config = dict(
    color_jitter=0.6,
    kernel_size=3,
    projector_out=256,
    lr=0.0074,
    momentum=0.85,
    weight_decay=0.0,
)
Rows from block 10 of a small self-supervised image encoder, named by matrix and row number. Rows with one number belong to one channel. Each number is 128 + 24 x the weight over its row's rms, rounded and kept within 0 to 255. All counts start at 0. Numbers have three digits each.
After each channel's rows are labels from the 100 images, of 14848, where the channel reaches its highest value: "top examples" is what is common among them. Only what is clearly more common there than usual is listed. The data: regions of photos with short descriptions (Visual Genome).
# convs0: first 3x3 conv, stride 2 (model.blocks.10.convs.0.weight, 256x128x3x3, each kernel summed), inputs 0-63
# convs1: second 3x3 conv (model.blocks.10.convs.1.weight, 256x256x3x3, transposed, each kernel summed), outputs 0-63

convs0.169:137191141132099121125116142139134076142114155100141110086071114177107135114113115091119130108118108144118149106097131144127102131163107111131114147117108123124094078121175130154138130141130114
convs1.169:123136142103150129116137142151095099128110145196107124128118131124125128095122133089142111122133090130105083116122081114124097135120105147155124132139095144131091147132136137105133154091120124
top examples: text has "man"

convs0.220:102111138133132134091157133159129136144226133133137112155148102075127108138108124145125156175123109123114148162150118136137134134127168096112131117119144146143085130174127178060125106118119118
convs1.220:117117143143134129119156129139124162112158130163090134156097130087140110143139075124131137159161126093108190136072128130116101167151101053178088104098144151162138176131106119141173127184110134
top examples: text has "sign"

convs0.32:121096162178085138129122117119092101129122167093122118166129135091172119134187155095075133153150141128172125099168099158113144135150129131099108135106162130121134110118104076119136124155090138
convs1.32:113130110109152133138147125080049123138125166121123132099118138102111135124148163177155129088130135176137157143147141140100117115119112117102122110118120125134148116112149133197146128129164100
top examples: text has "sign"

convs0.41:111137154130160098127103072126105129129133148121125125118113098132126154097115092128108143149120155141118120122152149150132137126160146143128140111203180146114097140157118135154106148126182118
convs1.41:149116177093124144128119111137144171076143156128150132105152125146130106160086112124113149150176136135122142183137119105136111144132164086060121148114094133129154127138118113124133109117117131
top examples: text has "sign"

convs0.186:133177159158117123153150171141108152156115113127137117131170130113138121167136087115142133181096138123144146108114112100107127111149120128132185091184168157129091124123136129123162102168112093
convs1.186:144089155107139157074145106120116123181123124132140138092132152148108125141126143114166068108132144157102138130115118150155116123133108141167115101115121139169199160161110119178138110121145122
top examples: text has "sign"

convs0.13:151119109124119131126133143068116114097118144090170119123165148123160150136096110108131190191153093137096131131133147111110144131132121144103137126117157130133115118163131130156123112138130161
convs1.13:168135120127148160074157160106158129108123127142133138114112144119109107094078114120141096150134103167111179210130116098128127112160121120104116098112144118140198150125127128183132091122111137
top examples: text has "sign"

convs0.237:143120156130199168113105161123137127114083143121147132111137166100134123094158107115156143151151130148097125135160115116142129117167155157123157136102135139091091145144176123085122138133192136
convs1.237:125131166141096135140163117099178106090170124144077112127129076142125120173082106145123165110102114121109155148119120097131094137117140120127131110138137096098108131124139143141101143112140109
top examples: text has "man"

convs0.225:126139144128136109124173108074119140148153115127117128144144123126121111115123117113133129176088137115111146143151113129142151161136097138095120111148158194120121080177128114104102142112172128
convs1.225:140155196101125127116151081093107111093154171124116114138138117125130124127072172122126086147154107127117148157112156122131107160119090105128080107124141117120114131128128141183172144126149070
top examples: text has "sign"; text has "red"

convs0.91:149100125123139130151077171109122139108116142090068132133196130124137096167122118076096091159095097144158177095119128171144125135104144104172097137138164150120127152096128152139149134121173164
convs1.91:144121187078135119134140118126137161067110186102179113124154133104126111077126131140144149117083131127091104074150113107136111101123195187100154126131121145119109094124113122088136131118113117
top examples: text has "white"

convs0.184:168113112137119147144125121152105104150142154115098117135137124114158123127128109141136109193126108107169221082163109107130158136130127119130131090116117126153136125146133153101122147191160142
convs1.184:139122125114131104112158142128106131099160104146143141104110125152141173108119131084168109146160117109067129106104175097133125161129119123144126102144138130128128101153157086168111147110113089
top examples: text has "white"; text has "sign"

convs0.106:105113156107140112156096128173134134115131116137110103142134160134126119121134167140110135106111130135142119087126120124104109175122146153119159115151124128088149132134111147211141123122139165
convs1.106:126124124129123092132112101100175110076154139128138120117118098125126144138101088129154162115121138111111126192142106147140100145136149112123146125100096135160125126107129125108147154108091100
top examples: text has "man"

convs0.71:158140156136176129166220128175109144131163121115111127148112137127150133121127121108120091121143111166146145098117100129150115134113112132117152105117137107143088119130117138144112123106121111
convs1.71:143108120117117138097057153137144137134133112146091113122175133159171131122065117140102103133121157121092141106121143113123116115093129069135131112148133149110121144100124122095137147112202137
top examples: text has "sheep"