config.yaml
arch: "preact_resnet"
model: "self-supervised image encoder"
train_examples: 101725
crop_scale_min: 0.3
kernel_size: 3
avg_pool_shortcut: false
widths: [64, 128, 256]
residual_init: "none"
optimizer: "muon"
lr: 0.0074
grad_clip: 3.0
batch_size: 256
lr_schedule: "linear"
final_lr_fraction: 0
weight_decay: 0.0
Rows from block 5 of a small self-supervised image encoder, named by matrix and row number. Rows with one number belong to one channel. Each number is 128 + 24 x the weight over its row's rms, rounded and kept within 0 to 255. All counts start at 0. Numbers have three digits each.
After each channel's rows are labels from the 100 images, of 14848, where the channel reaches its highest value: "patch colour" is the nearest of a few named colours to the mean colour under the peak. Only what is clearly more common there than usual is listed. The data: regions of photos with short descriptions (Visual Genome).
# convs0: first 3x3 conv, stride 2 (model.blocks.5.convs.0.weight, 128x64x3x3, each kernel summed), inputs 0-63
# convs1: second 3x3 conv (model.blocks.5.convs.1.weight, 128x128x3x3, transposed, each kernel summed), outputs 0-63

convs0.15:105149155138109141122132081117125128125097146161089150078120124147123114114119143124117120108081132137145086176127099110130155135154112134120212120174145130110147078146123136128147115126121116
convs1.15:122151151147125116130118111128111118116121124142127123133107133121155110145152140131158114146178127150157144126117069154175127157122161137107136140127144119102131175081140080143168158137115124
patch colour: white; pink

convs0.38:142126124125122140137118076128120137124069078151116123086140104120119134112131170115127092119078123152094113098124109121105124119141122144119127144122171087093115124141091088146153120185140106
convs1.38:161129073117162125189141131108095152085172103136125112156112113168165137085127180129132114123129119096147168161132100160170127112121121111112102138134111175152125112130126115123135125139160109
patch colour: black

convs0.81:138173177105161137153115120128160076156096091133132116116153120131126188181121131103165099134123149151124132072100137110137101140138127115148148137129114139111124145108116096115110093115157126
convs1.81:128112136140101128129112114107140131128158094139130093112114135123142126113130117162114174214073097111108132133144050097106144103112134131133161163132135117103114096134113134059125130113114136
patch colour: brown

convs0.52:146133109135122126140156174097121149163105093113233187137130120122107122146135137152112144141137115141123122105126149112089111144130138161107122166145120092150121100105127132136113147126141140
convs1.52:149128122132102112134098134150128118125105131129127103106113099134146126128140145111157122126086111162146111140088093152105129138124111124111195160161129075136134118133145140157098103127128125
patch colour: grey

convs0.41:096162141106125141142112129128151121100166123094111129147141131106109127120105169111179137120137115133118112186118154074148126134076116120122180125150129103117123118108145121165099185123115098
convs1.41:153189127084177102129118153132103138121115107089126110088093130130149129119092153099089124117196129145114151066138132138120099151146162120135110139112144151132117122126164108120140116105109112
patch colour: white; pink

convs0.121:095120131125107112133128107118142127127122197150114130084113136123118128106135126162166113128112118130140127228119116098142119139135089109138130119197120118128120109132117115136112165126116093
convs1.121:156141186114126101116100136119110134116051143096092134143138105108141120140102108112090126113181121170149122090144108141115111137121108092131138126114112124162124100072142098169139149111134101
patch colour: white; pink

convs0.72:164133168103164156130086144118155117183131142112124104122120117173176136118146109119146162098116095097119109111145141167146124137136126170094131124124150124117188132095118150139155123096134116
convs1.72:109128139108151129133141106135142095155181115133125120113113149104144120198127134117139143114149104123137120146120145099118139123151142152082148108140120127104119155163091113126093137097134181
patch colour: grey

convs0.90:113140130119115131138079126123112108128120113116130248122129133138112096126123139098113132114154144180123132112126128122127136136119139140097102082103075143126147136133139153123150097144106132
convs1.90:131134128154134085136157129137101143128051155139092111141121129140175107100147130136146120120141086103125111097130125125158126124087109161107214117142113112149117147138150204087131133137102113
patch colour: white; pink

convs0.58:122124124124114135126131139119125128118102138102157121085116154089064136131143057114143124149131107135110095124144147110102119162105175178140091130159118140125176112171121138136128115141098100
convs1.58:094090077182108121126145078149122113139115163102144116113133115119147127108196062123124133104135122130136100088141139117118133092142141136067095105131128115110110166121111110122095142166117126
patch colour: grey

convs0.97:191132126124164145110194125120144130128139102151130049098115125115165129117128117152120132129088131131138126171108123199115130139108121111117163116139143108127141099130117122147151118105132119
convs1.97:136125137149117093102121147104108127138092126111120086131122132114086108213150164134145116123131146138162124113151154134148154152103127141146060138132142157135106133122118034152132128126118126
patch colour: pink

convs0.28:119172108107124134133136104143105116122124133152195121154106147074136127124135119055160118107145127126131086128155111147134120119150153131152111069167147117156133132148111130107168108118120108
convs1.28:101119093119067125087127122152114093159113139118143127133115116136127105125131094068144132121136105109138131136132143100119115118140139139133122160116138134178140153117121136142115084148079141
patch colour: grey

convs0.6:133125114122133109124150091103127143168126111091085133131119139223147127096099131141084116125100119121126122170142155140120131099105121110083144145166135103104115133126119133123176119110098124
convs1.6:127141150104120121075119133107138157148163162136136114125119113102132110170131098147124117100122135133161127161135112170175122156106108174122135094104143106138135139099120081128113139161193144
patch colour: black

convs0.36:146128136144140166111192121132097123139133103134055113147144140094153156137088137151136129102087137135117081153098158174125122124133144129118102167136133094100105111107127130142128137119130088
convs1.36:133121103140155125138116113133111105080109109104122097119137165053161140140136072161123087110120126105121166112165139092108138130146129154132095106117147162118119128120125082117120148105109153
patch colour: white; pink

convs0.35:129134116138143131138218200143130124122089093119130082152127115147097128124110134115129088128137140135159144182131145149124157142125111120131125135112133092109112118125148133074152103124131132
convs1.35:134139131134098153120077123109110164087093133143114135132130158132116109178119129145129108141076101114156134112150111179179115138103123136162119097102127168071105116149110104173162119135135095
patch colour: pink; white

convs0.71:127176140111152191133135129171133128132115168149111105140130109101102137160169155086132135157159123137142156140159127146107111117114147112126160070103139150140131114096108154133105169155108129
convs1.71:108127135034147143153114119102109094160113116108127163096106147109119115099100094115092148152130125140113118094135151136045123071132136113156122145130122117131098080160136129143153105121121120
patch colour: pink; white

convs0.44:074118086108148128128115151119123145127124131121142111159122131149160133197162096151089129154116158115166119133148139143101129118134119148129129104132123156207130169125140112159131168132144120
convs1.44:115140112113118103080101136157146087140135101130134137133167118146121149121115121116117084096113135164153106168084111139136140126159124134115069145134123143135106079118157122125128133135155130
patch colour: black