python train.py --nesterov=true --magnitude_pruning=0.5 --weight_decay=0.0
Rows from block 10, named by matrix and row number. Rows with one number belong to one channel. Each number is 500 + 40 x the weight over its row's rms, rounded and kept within 0 to 999. All counts start at 0. Numbers have three digits each. After the name is the row's rms in percent of the matrix's.
# convs0: first 3x3 conv, stride 2 (model.blocks.10.convs.0.weight, 256x128x3x3), inputs 12-23, a 3x3 kernel for each
# convs1: second 3x3 conv (model.blocks.10.convs.1.weight, 256x256x3x3, transposed), outputs 12-23, a 3x3 kernel for each
convs0.58 101:392500489403500467397500447500440500448432526437441500563607550500500570487500449439500445500495485500478428500472542500500500560500577494500554518526542500500500500500500500478500500500547500500500500500500533500439545500494542500500500469500500559557500500500500484500500524500458500425456500433454500500456500551441458465
convs1.58 101:496498444521500439500500500460416451500500500500500500500500425500500524442500571500479488500586500500571500500500500500500542496500445465399445500500466500557496500538472541525500500537548500548574575500608552500549500442500441463454458476455487500500500500500490502500500472500500500476438457434400393500415472443464500482
convs0.59 105:500500500500456442500562500454500500543558556541579568454470452500432500500514519475451497500537500500500580500455500577500500574561500500500432516500500500500412471500452500533500503528557500500500500500448564500500500500500466466500500440552500435426556500540601579588489477500533544523500500500493448455540500500552579500
convs1.59 111:612570541542500519500500500500551500423500462500564500500500500441500500468439500523543529500580548540633649446444500528564609425493485542500519500500500542500460500457456528558463511500433545636619567589629500500500525500500500471500392409500525524500523560531500543579469500500500478500456480505523546549500500500418500500
convs0.60 105:500500500500500443500476441500453500483500515396386500500525500500532576422500500500541500500439477500434480500500500500500560563500566490484464500483500500449500527531500500522527500500546500523500500486500500431459513500473500500500500500567500500500500500500500500465565474500426519500500500500547500485500463431500500500
convs1.60 106:474500528500463441500500500524500500541500574548547500453419439541500451500553500500421500500500500500500543500543500500590500553576492500500500583671610500500510423500465402395403500500425500453469500549568500500553500500500542500564592608560500582553500484500524488502500500500448500500527500500500470500500476500457500520
convs0.61 103:500500500500500500432399528426455443500425500426500500471447470532500536560469510605500475500500447500500537500495450459605448500500500500500500458500500474537546500480500489500472431467542526554533500500523500598500549500521570462428584573500500500500500500500500508509500500500500481458500500474500500500500500500459440500
convs1.61 091:500417500560565500531519500500415441521500547500500500500500444563500500500500526534500500547500500500515500468500527500500562565500553500500500500600526544582476500435418376452418415440447500500496455500500500500463433555556453500500500500500500453500533500500500421459500511592500500500500500488500500541500500500538554475
convs0.62 098:511384473500540500449500436548500390500500500498530500424500500417500500500500500500500459497470441500500500500500500500449500442420500500500500500500500500435500500547500500542553500500500581500500500475500439500436477521539500547500484500443500500500500500500500499500500500458500500500460500500476553500500557571500578588
convs1.62 102:465571500500589558577544500500515500500449434467416454500500500500485500500500500537500566500562500500459458548500500539500536500482571535476467500500500471500532454462442500500506500466485500500500516512528443500429500563500500500500559551433493500500450500444563500500500470500455462500432500500531515500579500543557544500
convs0.63 097:500500500500500483500500500551500500510500535599692645500563539516500526500434483500540530452457500500500452470570500500500500500579500500500569522554625500589500564500454607581615525500500462500500470500500460500424500500521500500500500549500409500572427500500500500500500552613500518525533542500500500500500548500576500500
convs1.63 089:500494500424443500500500500500500500500500500500471500500428500500438500500445432500500500508500500470471500500497500500411456500399500566500500500500500500442500459483447587553500519523459550525500511500588396500545457500500500500490504500500500500500500500598500620595500500500500538500444576438500500553500500500500561500
convs0.64 100:500536538433534563500565500500522546533500500571563579519500511540500523557500500424459539500500550500500542544500500542500500500500500500500500500429500500500500552534530500546538550500500500500412500571500515575500529458500500500535500537558551564585500500500416432500550500500626500441500521513415468461500528569500558534
convs1.64 090:549500500552449500452434500452451560500523416528550529560458467537427472562426480455435534428500536451500500500431426500433500500556539500500500500465537578584563500538456500500452500500500538500430542500547532500500552500444500500500434413500423364379500422500536433500500558500477461500500500500500500513500500544502500483
convs0.65 097:500500500505500500446445443542451495500500500500500500436491500418500500500500500456455500500540541426500531500500500500500500479500503500547558500500585500500534500473500547500542562500565500500479500410500500500500435500500500500539500500500500500505500500500500533536500429409500500458445500500500533500469473500411411404
convs1.65 107:500420500440414549500470500500500532500500488500500500500462448462420500419399507500500500500500500500462500500500473500573500500500433500579538500585500584558500500500500500500455463500500479500587500514539540500556478432500500468533495463500559610610500500562500500500437454547500434481545507500500500444500448500468500525
convs0.66 091:500427411500500500500545500500542442500514486600532556500500500463500486500500500500500500448500500550582553500500568440500577500556627459474500502528551500500526500434473500448500500500500531500500500445460572566500500500531436423500452500529500445500500564617440579596500535573500500455500500500548500500454500500500500500
convs1.66 084:500500436586530570500500532470465500405443473542561531500457543500500545500430421445500500500500457500500500514500500560576500500500500500500500500500500469500500596500500500560556500500500421500500531528500500500500569550577500500500500590573500500524500545583500500500500500445500524449500439500500500464430425428500417500
convs0.67 100:396375500523410500500500500593561500551585500476500500522506492540533500500500562500448439474500524397500500500500500442500478467439488543500500500500449500500500542569500500500500546487562500534549500500451500549500472448500500442440500500500500500428460500468460500496549500500500555500500528593500500483500500558480500439
convs1.67 101:427431388509500379500435415500500533442427500483500547532504561500554500500466500459500542500500500500500542527581596418532537500550452532518561449444479471469500500457500500416397429428500564561500568580580568500500594566527572576500534500500507500450500526500527500530566500500500500537500491500425439436378421500447500500
convs0.68 100:500500495396437500500458500475500500472446465444500553450542466500543500423444500529500483500555500500500539500500500510552500500500500530539512539560500500500473500500420500500521558500542500500500500500566500601500500621603541500574443500500529500500528499514500500500500500500451500483500500500500491500500500444433500500
convs1.68 101:498500570584542581500579545500386500550424500455423460500500534571500580578500500500436401536430437567446500510500480531469485461449500385500500500412500448410500500480447500500528500468533500500412500500419500413500528500548411500500520523515500500500549484478432445398500500531414500566438447500500500520421389500500443500
convs0.69 098:420557500500500552500500500500500459500562564500546563531500449500500594500500500500500595500500500500467451483500500472490500475444500500500500500428395500471430500500500500500500448500394500441547500500500500510500500522500461500567404500534439500500500500500431500500500500500412500500446449500564545500552500591528500580
convs1.69 102:431385500453500467503500440500500433500594500551562500500471500500500465500500500500597556491592557540500500500500457477500462500500576500469500500500500500500467500500500500500568500418444500500500517484500428549500500520500481527470482500500500567593500516588552589605500500475500457565500426547500447421500535523533500500
convs0.70 094:456500500500500461531456449500500471500500460569577500500500434500500476468520500500500456490500500500553493500500500504500500500667500500465424500473537569577471500500434538500500617500500500389500500447480517500522500555597500538599500500500491500500500500500500500500500569561500488500448439431552500469500500500500523512
convs1.70 097:500500500500500441438439408500484474529500500549598500585500500483500571500484500532430429429413462500500500455447444500438477500500576526500425537434478500577500500561500500500472500500529500500477500571567500500555500529539500500430500441500570545500472452500461412500500488568500500500541500500463444493500455465500445500